config.yaml
translate: 0.06
cutout: 0.25
decoder_activation: "leaky_relu"
decoder_block: "basic"
decoder_attention: false
init: "kaiming_normal"
max_steps: 6400
Rows from block 3 of the encoder, named by matrix and row number. Rows with one number belong to one channel. Each number is 500 + 40 x the weight over its row's rms, rounded and kept within 0 to 999. All counts start at 0. Numbers have three digits each.
# convs0: first 3x3 conv (encoder.blocks.3.convs.0.weight, 64x64x3x3), inputs 44-54, a 3x3 kernel for each
# convs1: second 3x3 conv (encoder.blocks.3.convs.1.weight, 64x64x3x3, transposed), outputs 44-54, a 3x3 kernel for each
convs0.37:495485501449522530463456534510476459500505466510510512493493427530494455535483496569491442563469427602566507513536553501503614501537599530492494516489525522457489516487473523522504505531582390443482414486493408477522482427413496438452542486483524538505498489547497522502471478487473419451448467505
convs1.37:535487478545477432533475448485455447497501423512486435519435452515441471526472501488430390410462412526519527477435458511477483515514449489470493460508470470438496487478518533496465587497475554561512543553487492556550511537496529504493497479482485537524569549552552573564544540531475514480496469473
convs0.38:442443459536478488512477486417476471467468452531498478533516501516549493501496455470535535483519487486483478446465510506402476447449492511490501510506485545520486475520525508521470431465477437480398496479438491516494456489490523564507568518490468467442480492484447501500508522474549529443508449465
convs1.38:506535531531577580486519528522541530496509503489468529552568477501504416551534438522514506587563566488490488425479471415493516465566578440472474483539531525560521573520482481513453446511482492476500480453512438439499478500523495518558480484547474495520568524521592568499508515600470536579491497508
convs0.39:514488470503517518557481524515477492499535527515617595512513473511514536454446534492441489542522533494520510436498444434511499440457484502513518471479492486455491466416497458513512519552561469453498467476495471519549596549478597513516561511503578567560487547556497504530490503495420482520441420512
convs1.39:508481485474446475523495493459498544513448572561469480510517518552472528570560517499481505499565611419455479501456487485450527442428514506571598531548662486499552524506448502477474477460443478500485465504447519516499493484495479522515520552538470542478436507562465467513506435465474421476481464447
convs0.40:476499473507494480521502483554548470444536628492462549483504550496485563504617547482461440527455435516426430522457495516456486511483540469568586495459512508475411467476472508533500530470524437466514459496470448477507528500409495487462520482455461458507471455476532501429499451431403427485486455393
convs1.40:468474503490518535511480523495412521464530465561482560472513470430507516547472436455475456486451467516499494496515446503445477476504460480468469542505460514532537441524489517541503458505596477487488532508503409517416482455432484436471491461426440450443492520451457502521517468481432505439474456408
convs0.41:486541557469574589495522576617554503544568537487533531531555578523535464441448543493495521477507521472477521429524497439517562427520577448448480509532530448488467510531479546546496515508483514556547494479499527495460541577616520569582477543583490470524517471468531441442491520615581549546575499486
convs1.41:581482420588503436507505476476468529466457482530536500499523463558492443512519544549528445524491445525493508524545477514495430481495490521548531528516532531548555499482549491458501509471482542567591498569569470506568429462523483543564453503530490505475455474443482467468411460536477508530482512504
convs0.42:550511478506470432517493436516607519534512530518562557560513529531533505491527488455474457474468459484497515537452421492459475515476519512466459461455442489497447563590559583585557499488501526543537525560565465453517577605595532528490458428411446487460467537538475525530541551489471527485516503467
convs1.42:506445499514487474556511524510525464486522495468454506529585566512492533456476489474475522501477450521515515547572557523503486485510534504491472502492450496518489449418467491539491520535550521508498499554470554562444542535518510528477501485461501484476540497471433425380502490494512568499536527521
convs0.43:490439455464489473483495495537519520534533485559488549469472447458452423417413476547614606525583561485486518475449417467478476460505507485479472481512524480510515464493489490526485525597511478485494468468490555600566541517499494474528468509509491465448527476452543542493521545476533523455562550534
convs1.43:547484447568461477523439471403477423491470507545467468473495531491543539476495516436430421479510509530498512495489511476457534481461487388445548469525554506480514530515490471475491450441438555567547510523510558537472421439518523518601478507599516486430500479420451455397464438433557509501448465477
convs0.44:477482507427430491446495589553522497543523507590574548530527528448486484500494515444457497451454487397432490467456517498417445532489496509499463474494459460493486426472504459486492486474443467410441435407483484491490533554561611545549517452522496473471518495508524510481488483504482478498487496510
convs1.44:553554558555547518521505463534481483473477455495477510522515518486490477513524494473465478470592567485585540476478498473486522464523534451585664470562559476529498532511480546471421509419441537489441467452471519456494460462507478486537504494537491542533518486580498512519546538524544563523548537580
convs0.45:411443461458475461453510465448482549501509514519474461434483450495516542502502508533513532484462518460488498470467535485539483486462456455452414504453420535501507497479467484550523544590515454469502506508490517542543489457460473480550431482555454408441535464429531510479478416401495436389531536470
convs1.45:478496459525513495490461457524521451584499538513553536538494444560543414508466438458471414422491471500566540458483552542594496546584524509535514474527528493498495492467521415499489456530544537502484553466465531518481513520551533498545510529473467507465506453438479496446521590571512533615507520526
convs0.46:454473500471491490529493473428433444430523428497500449495565490460506522481501487531498448536502483487436452503511447487451460467506507434472468461520468481542539462448458466510446424454489531500494512507502526526529554551534453488481465518535468491498439480497463518483539537531534506544524513491
convs1.46:469458512439491528465487555493494462487515478492497588511548601574477518502480476522505483597548501478421436507429515526486556497493553467450464550490443543487452494473446463491539503586593484502480484496453508473436529531472539536511546577510529498509519508488513519479535562530519580550534553569
convs0.47:427493489464476465508511484471513521492475515517514477551518555494550516526478454491502475479512426517516526504505543504491510535521491462455492479511483450498512498513536497483437487471464434485508510531520491555544489505524454456497480482459500544519508541525509503512439458456429442433417450415
convs1.47:521562585557561568484476501527475517531516510524525511523524527502488495508501438582563517548485458489442399459465473486527461576653574511448489528510527540498474486483497499456498484459518451404473469481476507524538514516485520536490548535526485516534517538535526550534502451430508495485522529541
convs0.48:550539430513552459471510453496497473572499480486533488491490552459563509474539493450443515446457496531459483489506472451515468437453468492498521535515551542529475499520512481488529479536538525509480513536504525474501414500627405458603457462556542556509544504472516476471490609514478577532546484460
convs1.48:477511455468550494532536499479494489557498492465536486483536570554515470543522496465548531415527472427481471491485498485535547489518560458393507426463502566533534498455535513493482504472520483497570457463599452472532489481484511421453454483483484494525508493521549516502550528504567544540574523492
convs0.49:483470442499464514485496573527469528494457427476442456565553427524506462506441432431480529506491532513505496518483525487509571540553549616584513547476491466480437493502502485536479465423476550521482502474469456445433472519519421456487458464454499469419462485485468489449582576601568526580528522577
convs1.49:502475472500465452456423427506562536476537453538515499536489436470456478531550516566509490530492436486500476532540510531529523530506528526472387505486456511509553478439452459469512520481514523564520519566514477494479512466497503491499462459441516511506526534534464490515390404441465445459438433441
convs0.50:483500490525482451492476469435466515470467492437509531479550522448527514444555480536502452512472523595552570479556542537519517569536492519424470464496501487472436635567499516501505491465503477494572445499509528494515478471498511500501520497554478517508489428436477455401510475513495432462579542495
convs1.50:496446435532494504482449476485438469523519496584557506501485479500476487443428366493506499425433476465480446510518517530530525563568480422465461491469448484483482471477489472441494429455509491544491524536455508522465439489489461468486449475471506525548479501530501465495490508471495541483489465467