A small segmentation model, trained from scratch: 6.97M parameters, held-out accuracy 87%.
Rows from block 5 of the decoder, named by matrix and row number. Rows with one number belong to one channel. Each number is 128 + 24 x the weight over its row's rms, rounded and kept within 0 to 255. All counts start at 0. Numbers have three digits each. After the name is the row's rms in percent of the matrix's.
# convs0: first 3x3 conv (decoder.decb.1.1.convs.0.weight, 96x96x3x3), inputs 18-26, a 3x3 kernel for each
# convs1: second 3x3 conv (decoder.decb.1.1.convs.1.weight, 96x96x3x3, transposed), outputs 18-26, a 3x3 kernel for each
convs0.3 109:172125113163133141134157142121125120112107117123122129134126120137148104140121135091115148113132147136102096110099118122100083144114113162142165156138136110115111131134129140145137130154141142119129135121131124108120167125098151187187052137199
convs1.3 095:116196155105118171132126147108088140121072084141142104155153139112145128113133126104111158130095111133124136123137155164149133134141104122164171108095154155147133138166137109135149097096115105133155120135164122127161149147069132149123115148132
convs0.4 108:087127148119112103145141123130140108136146115118106091095123138113138148119137150125150192093110127061084126198189171137148133155149157172179181187189202144126142128123110145123120142130114120102126138124114128101118180138122178143146171150159
convs1.4 094:078126128098134093121126095123137105142156110143129117173138158146111131167092110155122133117125113138157142119087052104114083112158141117108104153143110138114113157149138160138126141134150135122119136104141150140183127126115166125137128101102
convs0.5 113:154194157094101116050069135139132147136146126107097092116110139129102120115104114104091100156136127164161158165156129167150163123125134113121120129126118147153122106093100143136115135151148118115099116138140137145143084106094115111098183169117
convs1.5 136:105081075135112081162171140128109085156168147122140134152167181125107114123093095110097086107111095156160133111077077170179165081103105136158154146145124135125109106095088108112112114143150113119131087090127139149182161160160126130132138136155
convs0.6 097:099144135122170125108128113104075103155113115117082099133092118139105129114096123160139068107112058114099086163150135098087082141166134140107106151119129094083077172142163137134145152167162123116108119117114099112104166137196164133172164144162
convs1.6 087:128078130143103143095076120107121081137184130137150092087131120080130092066118090136127135114116157110117156162163131168184150162158128117122127148125130145156164112093127120095118129131131108150106112164139143172147130128140121102151097113140
convs0.7 108:081169097173186166146128087127146149123166145118129111101101129121106112143132141170184155118115118173110075100113125124153155132130140131105137120103148121101156153141130149145120136137114125132150104126152123120141054119118104213148074201173
convs1.7 120:128124090109158129066110149097129105141140088159105108116111141133119139140135139088114105111141135122122120125142111114148182110117160173155150130142127166159149135134114128148124110147113142115138116123127136116119168152117126136145109131105
convs0.8 087:178149128164113111135090119083105134107128159114136149100114138108113165115108140076074068092087100098124153060121125125199158087144107097110102057073085110119123124166157128155158118169145107130145125122128144123136160168154147129106171137094
convs1.8 081:093090084100115096107104092134108134139118125107097100121114110119101116145136134134108113150127133151143150135135138148159140145149135170145127166159135191186166088101106102115108133147120125120123134132136143136145135147154135162140129128112
convs0.9 097:133170129151188149128129102155138137137122156124109124103134121113125119119120134102155145136173164151150109155141117177181139163144140119139136116141140132144143114136142132143147130124157157138122148138123143140142159155175146152155093095072
convs1.9 112:146104083141126159120082147159159098136147124110117080135132085166151087102120090130152105097106121117111117172171129155125127135101104085095071141150147115147148137100123159131145148120144097124135122173149147171151081123148064099150065110164
convs0.10 095:090105129100103090140172141115142166113140141112121121137154162145152152105141134048067091107099115142111095096104071129129119138125136126140119098114084130134119118120107124122104125108111108118119122109102105108117151132141193179165168187173
convs1.10 073:136108109149143096129158157157151136143152124087107107132152144137112122128120098147152148095128111082098113185152128165178150130140143139092123147149115146135123165155136150155124149163140106091104124121142137127151096091084144123127155144126
convs0.11 098:079132122125160128139143100120134130169174142131119119099150159084143141102158148098122114115133119107120086171105117154087106193116130077111097102131118070085093137128122140115138138118125158137124145122119136115108163124108135112124108106142
convs1.11 076:114123055114136071122119092110117121125109103117119144083097093106125099123117114158143092161159096163137121147169158143159180110117153176153144178155136177159143152148133170126137164106114131121093134131095151138104105135113099111112124122135
convs0.12 119:153133041150129063158133105150126108168134142133104110125146145130126139119131144098118135121125144111115141103114165119121156080089105119153134113156121104126114136128122137133120125132136136127150117130144108128147143162107109164108133191151
convs1.12 141:088130145096117183121108167077114157137148141112173103103151162095133138095136143099144142126134148113149138138125136150098107167113139094114105101113105115129109112141153112170140119175134130130104136145132111133155117137095117150110104141120
convs0.13 108:114127129114166161099158170121116104146131118133138124140127143135115136119115163126119150119131174129113149160122117134095119130114105086105122126134141100099109191164166158158162150142136128123104126111103132131125189149110140105068141108106
convs1.13 108:133115119104102111110079078144141116139151142132142132183136127174125120138112115170138114161133107136102086136162153068099100111127137149145143129153118177163135126104103134092095129093079143104117171116134149093117095097122117110126132108122
convs0.14 099:158141143100082114099104156146147140143132119142148138139120122114118126107128118204139084207143104162165129125166117130165163066124114118117120104096117147141143127113071130100088138111116135127127135125132139124126146107102156132122182124108
convs1.14 068:104121141137132132133134111094091118121126123120136139122178171131155161109105125083074127072054100074082108152124106175175131124137106147179161099114116079120115140121162119102115138131167118122129088102124112146155109106089110130116089090120
convs0.15 093:101154111103146129108120106137105108130125097137120102140141136117132126136160146089112119119123155099107117103121127123128164158141155146175150165156153155147137108116116121110142139121145115122098117125110127146147088106144098079120165137113
convs1.15 072:099122128136141121119153121146145100126146127131147140135126073133124064128123082129109103123133115098138123119122125119124101124089052114160151119146152115157154092147126125174148141182137083105118120121098130125100078119128085100117137154150
convs0.16 104:127174147151157134134112134190131151089074080100081082106114120129131145122141125096122142126125145104102094095095079121117110127129104153185151072113092071117106147134135137129147121117126129141120135132122132132106097087073126119101131098099
convs1.16 093:085094071103134102086106080151171161122140131116112131134122137169151153143129151096111133138170167138137147117131110147133107121107105132139134133148137128144126100143133088124137134141156133107105120118125109080100132152125126136143106133144
convs0.17 120:128091000136147126137154172120129128124128144127116143129120137128116118106120114180145122152129127106117133135146125146155155182166151164145142152142123123127108149144152152138124120115118142134126128112112129117070172151099169155101136115097
convs1.17 139:107124102124090115135153136113102120163112123122155145135141169134100141117110125120132111139142084114114115077070100149128153141159153090116134103084101120136108153139098090099090130141131130148108106133117149140148125132118140133113108119113
convs0.18 107:121079091157131085156156122108127110115124126104129117082109128125132151101135153090126136117130093155168123133109132128119120084089128103107122137114108128120111117133158112126150102114138133111150104112138109118122123141168093143152069123175
convs1.18 098:109097120118104118123138121144078117161092124123110140128135193133092189127105189149149144149120121157146105133118137151164152142188202151128140173125142132117135116128120115148144108149166109161139091118102099115130148136112116142121101101117
convs0.19 092:089144140117149106138160137172115153189131154153113136177140161160116130168128162120103151136119138123094127099088082106104089107098059143166174119157173099124108145151133137143100120139105087135125099121133110126142127122096110111067117120104
convs1.19 082:103072116098052117127083122101103085104108074111110064153155186200163209183148170158181132140167135151182141129133143160150187130127183138137133138112130120118094171110145179112149149086122140128107132134118127147119147128138134116138147128162