{"model": "segmentation model", "dataset": "aerial photos of the United States (SatlasPretrain)", "train_examples": 101725, "image_size": 48, "crop_scale_min": 1, "horizontal_flip": true, "translate": 0.06, "cutout": 0.25, "num_classes": 8, "encoder_arch": "preact_resnet", "encoder_norm": "batchnorm", "encoder_activation": "relu", "encoder_drop_path": 0.05, "encoder_depths": [4, 4, 4], "encoder_kernel_size": 3, "encoder_stem": "deep", "encoder_avg_pool_shortcut": false, "encoder_widths": [64, 112, 192], "decoder_norm": "groupnorm", "decoder_activation": "leaky_relu", "decoder_weight_standardization": false, "decoder_padding_mode": "replicate", "decoder_widths": [48, 96, 144, 192], "decoder_blocks_per_level": 2, "decoder_block": "basic", "decoder_dropout": 0.1, "decoder_attention": false, "decoder_upsampling": "nearest_conv", "label_smoothing": 0.1, "init": "kaiming_normal", "residual_init": "none", "optimizer": "normuon", "muon_scale": "spectral", "lr": 0.03, "momentum": 0.95, "nesterov": true, "orthogonalizer": "newton_schulz_5", "adamw_lr_other_params": 0.0014, "grad_clip": 0.5, "steps": 6400, "batch_size": 256, "epochs": 16.1, "lr_schedule": "cosine", "final_lr_fraction": 0.05, "warmup_steps": 320, "weight_decay": 0.006, "adamw_weight_decay_other_params": 0.05}
Rows from block 0 of the decoder of a small segmentation model, named by matrix and row number. Rows with one number belong to one channel. Each number is 500 + 25 x the weight over its row's rms, rounded and kept within 0 to 999. All counts start at 0. Numbers have three digits each.
Before each channel's rows are labels from the 100 images, of 14848, where the channel reaches its highest value: "top examples" is what is common among them. Only what is clearly more common there than usual is listed. The data: aerial photos of the United States (SatlasPretrain).
# convs0: first 3x3 conv (decoder.mid.0.convs.0.weight, 192x192x3x3, each kernel summed), inputs 96-191
# convs1: second 3x3 conv (decoder.mid.0.convs.1.weight, 192x192x3x3, transposed, each kernel summed), outputs 96-191

top examples: crop field
convs0.164:458484475482448486513490514506518507495466532467525504473488478498503462500478506504481515495508478490509529454494480525481521495497477495485507521482520506477510496435533525501517511489499512495466505503430540462511509482574512480515463483533541517548555501506494476470504535532508497522
convs1.164:514451509478501483490491480468500500469502516477507549550550485484497499481503469520469545488468511507499482475479538456500469513453457526559498525502479496473513519526498514483507511488459489483504525500502493526490438509485474505476519495480509505503494516465466521548530538511495483497

top examples: park
convs0.57:515522536523498498499505497531481539477534480509516445535512501502518507504468511482496522475509529491509484494523495483511505506460474459499491517544527520500523518558511501507504550521521534509501537502494534545525497456476475506481457475486509502488499497460493476500456471491518475496
convs1.57:489525544537508502500484480496475506487499529498488510490515498493484512515497495512532478494498496481503492473496498560451503535533475475492489525465525479469507495495482512467472442459520556528502479497468518495564502464492512520448452501425470506457458502545500527498478463534489539469

top examples: crop field
convs0.13:479496512548549521526522509494461508529506522500492478503493532488498494516485510482474469486478492523529473494534503513505523483504523479492505506523506473483560517544546534511555522519474480482516481490455485500519495478478460533510480527488495472531521502464474495482484467521487521520
convs1.13:505510489457438492525468516506517498493482512514458508524520466469480496524502479512519493459461541483494495521494459458523493484510490483478478475485509494500533508478448531497505495489514453499504510525494486458488494475482476491489492552535466506529448511530523507497470488533533458490

top examples: park; crop field
convs0.92:496508499520542488505525493487532512498514507517491557547484534586519507517503501531522485524484523478513479481468497452543505521511498505525497509522495547541480518513449523455487445522493515477490550453526485526438543471490551495510482480476490498494510492495478473470487449505503508472
convs1.92:487502433554471518493506507498500525550506527471537525499470504506502508495477507477509478549484494501503468543446501469467495483463523509498505493557512534548528505447510482522530505481501499492509541473540497495479518471499487484484505480461462491520553522537487491501535510500511537515

top examples: park; crop field
convs0.175:489522520477528511515508535506492536485479500502520487522492466436523500533537518525511461502522509565543517503518501512523516480519484519470532513467517484520550499524518437493494482501498488521476479467584529515463493537479517499483511483472491446486509485497492501499501587496508492556
convs1.175:463433531479506515503465458505511528479504489489538467508503493457537527509436525478508507527482461479466490492504482478440485477489499532463442480473508481481502514536503537488513504484518498525516513500440477529524475554494510470528459476496535521516498503481530535467458509523492499509

top examples: crop field
convs0.165:519479497502493513464505543484509541520559504477503477520512528477481515492517515493517503498490469521518508475533484500533508524488519495508508517515465437501535549493516509562499492511492538512476468519467468482503542558545534501457422466530525509523520501515508496506485484530476514522
convs1.165:498489549478466490492442475504516499508493472522486466484509462519495523457517504531488507465515528495476505540498539506501502514502527488483475479488522540495505494544508538431524474498481466510509500477448514515524493536530502518491508489504517497506511496483455488483465520525518479502

top examples: park
convs0.108:510489473490493500446505463497548495508504521532472537510495462460471510509507501521509500486481470469495485550546515503489474498472517469476479534478486479464496507551533510519492511477502515468489488521540511518512514509527495466535487497476541530516477497501530505479509498476516468504
convs1.108:472536483498462514559517508467460492483478492495548493527492511484513514524475505551484461505490484513459464462523485494520490532515495468522494493466494472506500541525490455491486475511487519508517522526528525456486491468482489476518546486480522486500477473503525480492464489503424519503

top examples: crop field
convs0.148:527503476517453468493495518475475546445488445470519510465505536536483523494480506492451466493511508439516498522471523456472524494477427517543520505498491471507496500509540507487539475516532522510515506495468539491489516495525495547487462521504537527482520521478498500526524542497546528511
convs1.148:512529519510488479508538491515502469504532506510509529546499520557490516491475508472494510457479469584481510497515515504495519522520480522477527509495475504486510454551533521499465543510525546527480522501508524489525474525505503495508516521529513495510464482483487480484481489477478508522

top examples: park
convs0.117:504485504487510527514468489518484511462495498481478511593532533548542504518472486515498438472500506507489489470464493492498506479513508439482474467505489524471497481470474516482463485491473511491487529492483517518509536463410535485501501491532489542482500500476488468471463474475476495481
convs1.117:491485532518519520498487495455493499491522515521537514474433492515479499530516538497494442517514472518493474499510481493497460529470515541521494522502566525511552512469498489538503563486533530500489507473516478492547515538489487442497541504497480498459519484472472469487441457528461511527

top examples: crop field
convs0.75:474484491509498474470545542472503504509525486490516508558543500550489507503533483514524502458491503473508488514486481474509507506493470464490493489500526525517489543537520494517485490497520509546514507528499508498460524486470505469456543507529465522519446508481497512502475529497511541490
convs1.75:490462487492467544511513478460493483458485510477532484474488490471473506495503492476483533504494567522524453502530499503467553488517515497444539534488526504510489482470496485483517513480479467508487554480511530505519445499489548493524489508485478510501498478503510484514517512476482490490

top examples: crop field
convs0.12:487484487510500517483505492493501493493470545469484529518501536516473504504463481454491516500470480461468500439512499463455499503488525474509503532484468494493472479522560561562540530499464505555546533465492497491490519493468494511509529499501439508492495513487469499514436474451505521495
convs1.12:503503476534494463547504488457506470497422477501464488478482504515479506481511492488537490524486509445511481519530461472547515507529461496535517509524530542514536510457515496500474512500518480505485483510518435524477505498509409510486476495480496480497524487511506503478513487522491504466

top examples: building
convs0.178:527505498495560498482488503472503495447513486518514492509494493465514514449544481451483530499468526596504492512474503518450507512460506496530498476508462479464547468480514478493523472500484472494471485492493495513535502502524537446501493512494485519477489487500495517519517514512474470466
convs1.178:503477498503487529516502500486492500526523519523467535494521497456492518467465490529498489517531517546491499499505490497501512489479524498470514478568488485516495467471517499469481514515476528461509467541524512490487506496516484478538469513458528513505476487442496469476423491522523493505

top examples: crop field
convs0.17:511485497461523498515491509507485512522479524467523520514504582494500484505477477483471524536489490545523468477476501477502521507527507510501531491488505510490522500555498515490527527507504522494545496488534486529481528493454464494510551530512471492518553502489451504509471490537451485490
convs1.17:459509498502507441504514529518536462506504485532500487465521467494521522523511481464533524469528481524468504475480493503497458473449519456519473501535537490499496522512472509545507501491507481525519486527526513516510515542529542484499491528489504517502532478512472479471471507511538519490

top examples: park
convs0.84:510510511564539524496520492539505491507553508488522496513481558472533500499513483554534498488513493542501516521499531492484466494486498473506478476499528519476450514544519538483513495538504494495488495532492511508489488517466522522514500521500509485460461487512499489502478491551526478535
convs1.84:515500487481514496499460502467509527536489517520549460510501494476497507548527504482487487528495547537548501531505475455521497482501488504469522520539496476489548518453523470468470482495508467477474484512537537494504550475520464492510481505532466534475527484494499501495489504457499489497

top examples: crop field
convs0.49:471495523452541458544505485498491548532504506497487469508520499521464522498460511490512515510508501521492510511462468482461468489507510484512492526521457539490521496488512468515511536499476492474506468461502520519483491514566475495487513545494531511511502486495523503478476517480541509520
convs1.49:485531502519516526491552548507515463485532505495519530550539491529493500490526505506498480523542485480521530501509488525517519457525499536524526464507509490544525484467487509496506483527499509527467503501505515513512487498440505514516483494497516486480531538476516464494513457506480509525

top examples: park
convs0.115:544548515483498461485485530484472519481476560535547515464516487520494509470468481503493496478499474463495492496502486551517429505494517480493501494504523500512520471451484564462504516495519490510482473537506466492495494465496494495473461523501460507488495489541511509500514467504530518490
convs1.115:431515519515545503527493472531515503502475485473512515503518512501504498521484476497464505464504508496516485484525488451499538537494448492482517471500458520498484495493509495502523495487487468546519527506486454494508523530443489533545520465473484526508456513477444488494452532491483521475

top examples: park
convs0.73:500493484507507477486523503502525503480507577474449485555484556495491492468478543483492447447490496468513476509480490472523507497491556468487474491468473523554482538544511498495500441491528534521509506529505516516498481469477498493512503502481493507483475516540497493485514476531530486510
convs1.73:495502484517491491508515524522539487464500450507524497505509460468493540494504494472495536551487506522535529481494472448520471526476534473486484550474487497520475522523484470518496499508502508524520516479558510519498477544504451521513503488495523509542481475532522487489498499521486503522

top examples: crop field
convs0.160:528580533474491500535492505477523495482517509507530484521525476479504534505479514510548492498518516506496453518506520480505495521483491515521499475464502536500497488439499424508485485456510470491504506525474516483485493494490523500488507519485470508511501466449501490487465477508468476524
convs1.160:460483523526507474453506517501478502498508486491528505466508483484510484529493529488445485451527472486558505519512498520465515485460555491494511456457520502506517485547504530450459444514490485477497470493513528514506479458481500536541517468493502494516530494501465523535463505478527512512

top examples: crop field
convs0.139:510529475486495516537502527492493510474505526499503467454503471491486534510494495503496488532510473536511487506482500519480501526510533498521499502416516484507467531509522529465502536557514516509517532531474529528497485503533483523518541549481532488474540484501542507484540482518543489508
convs1.139:524522502477481519472540510524474511543487531501520457522501456462503517481520472538488486518523483487503513451486429499523525495487482509493478494522520526447554462460489500539528474503500535488490501476533517500505495508463496520521511501548505513487459499500527551493491464507477485532

top examples: crop field
convs0.11:534436466495450490512472535476523504487498509501516512511533525497485535530495496488480500497468511504487484497453465513484500508465531511515529491458539462479522485530522520488492445522510509516507529479469476503483500503512524528480549495464461474525495476484489520484522516505503495484
convs1.11:522535459481531482497453477522484514479499526541498467502492526491493512507493476443496471505491468546483465541471461485488484479511509495447482511503526532498455498460472503529476491521467521550544537531502432505486508484497489514516491496453548513460519477484510478492512462535495483522

top examples: park
convs0.68:501570500458537471470501477479494499458490510480536520513551568511516507549493509474499506449524571516493492511458524494511500451512498503460524492524473499500492510537558492544557507484489497487512526485527525504496499489469494535505507466524492486511514534489536486496461490496475494506
convs1.68:439462505507521503505520480496459513541545482526476470495500474466485501492527467489535506507477495478528505454522513527493487506485541451507503464518526527534458546495492517495492486487518463506512478513492522490529484489462485501506501482490514517481491470455437498520503535521502461542

top examples: crop field
convs0.154:589494481495482500511502541506506517496497475506522476539484494515487543547484529486540486501522464546526509519511498510465511506530477472511515489496471461495457473485496475568517500497484541528516511489481512523532518515556476499504509490477512465512536507501474498515474528532487495516
convs1.154:443505547508509473489506473535456523517453502479519475521518490486509471521493527475478498513476527529445536466476499526448481473524515456494459478484537549493514507549525490495498538508498534456479464513508517533503515522508498498466500492509528491468503514483503477499492529493475521470

top examples: crop field
convs0.174:491492502502519541510507494506486517501488515497524545490468500511532516474489486498499471509494485533495499492538503431486502479472449514478481480471532539452532495490481498523541513513473535458512524440527499556468492514547506497508537489523522518496505513503480507494537497515545513506
convs1.174:496495496481478517503516493488446473498529503490496483504488462516489508521460488535513522485532440475474453511498476500481498462528458524513481498520513464512494524490549516498533483488491480494462523511468502509482509509528513489516480499461534508506485459503519537510434477513483538494

top examples: crop field
convs0.156:504498479481487510519494487509516533484510497510493516553499501512520504501487524527487519517506500535519494486519517481483525508533493466482512461480497521509491492484501477477530467446455492467510549489499462456496500482522429504532466487516540516500520510507509478473476484527464508528
convs1.156:480471466528480496455481510511454482506509483498509495510516433497502535519516498478482526504490469526451509510503472469488541492479510521510494468494494528468465524488498560479420517495502499507497505473478492506500528465508523448519490489477492490510551511473502484514462513501497486444

top examples: park
convs0.113:530554499514455514472506493555484471498502485522483483503523492461516519481467492503505488509475478400505475495496478511474456533466543491525520519491502541555542485480499495492518515530531507522522506502515477488485459514537517495487540475533535522498504460502507501483485488518522535498
convs1.113:492506502513488492536524472456497526500485429484541502456494542480470479505487514499475522443545490514530526470485505492512518504457483520535506481500489477457496530504509485464511474495516504503519509530495450484496473456453524476496502505498497448501496493448487490532486470501499483469

top examples: park
convs0.87:494496498519459517483461475537504540532511511484464515499509511551537505501504513501508524472531512479515491549463513523543479448568512470480498538500509500522446538509482488515525545506509509504519511514520523473464494550484468505507506528487534446509491462519553459456531480472447499469
convs1.87:508528472486482497513500521476522495493528524525564521493510497465497511521541519484443479538474532490531510528506531485526516520519462523500498472522465479497549529500522444531501464501511542538503511474451529506539513483492446463507459480497461532506528508509482490482449515473538491467

top examples: crop field
convs0.147:529467486507482499464512502503508513472485458507506483567519505505480544502491497458480511492486494540521473494481495496520508512477548489497474495473493487468519508489550543549509454493455486511497484490504493519497535510516501505524517546537544489525520502495479493520541478524508545539
convs1.147:508474513494475540502506482478519511509530487511510556467533501522511502502518512485495506519496485538510475490545527479503504513495488478446484496557500519536533529524508480465511526484488499512513487461446508475503500497487510473497491490498523506570485513473516481493454513516511511485

top examples: park
convs0.72:463508480498529549523534485525480506503509496463485495511509496556482540491520504527483521531474452516495535518481480490474515512560547458481508486483505501521479539504433501491510502461494500520533530443518536516499522519526491518492453491514528534527525483446507488503492546492533533481
convs1.72:505492521498488467510514523484479518514452469542540487460537500474512513532498518534500497515488488469501516464519495531498492504489533501511474477475501475489520510452514502489524479503514500493478484501495528501472514483471489458515487514477458523500509445557479523533490431507513478490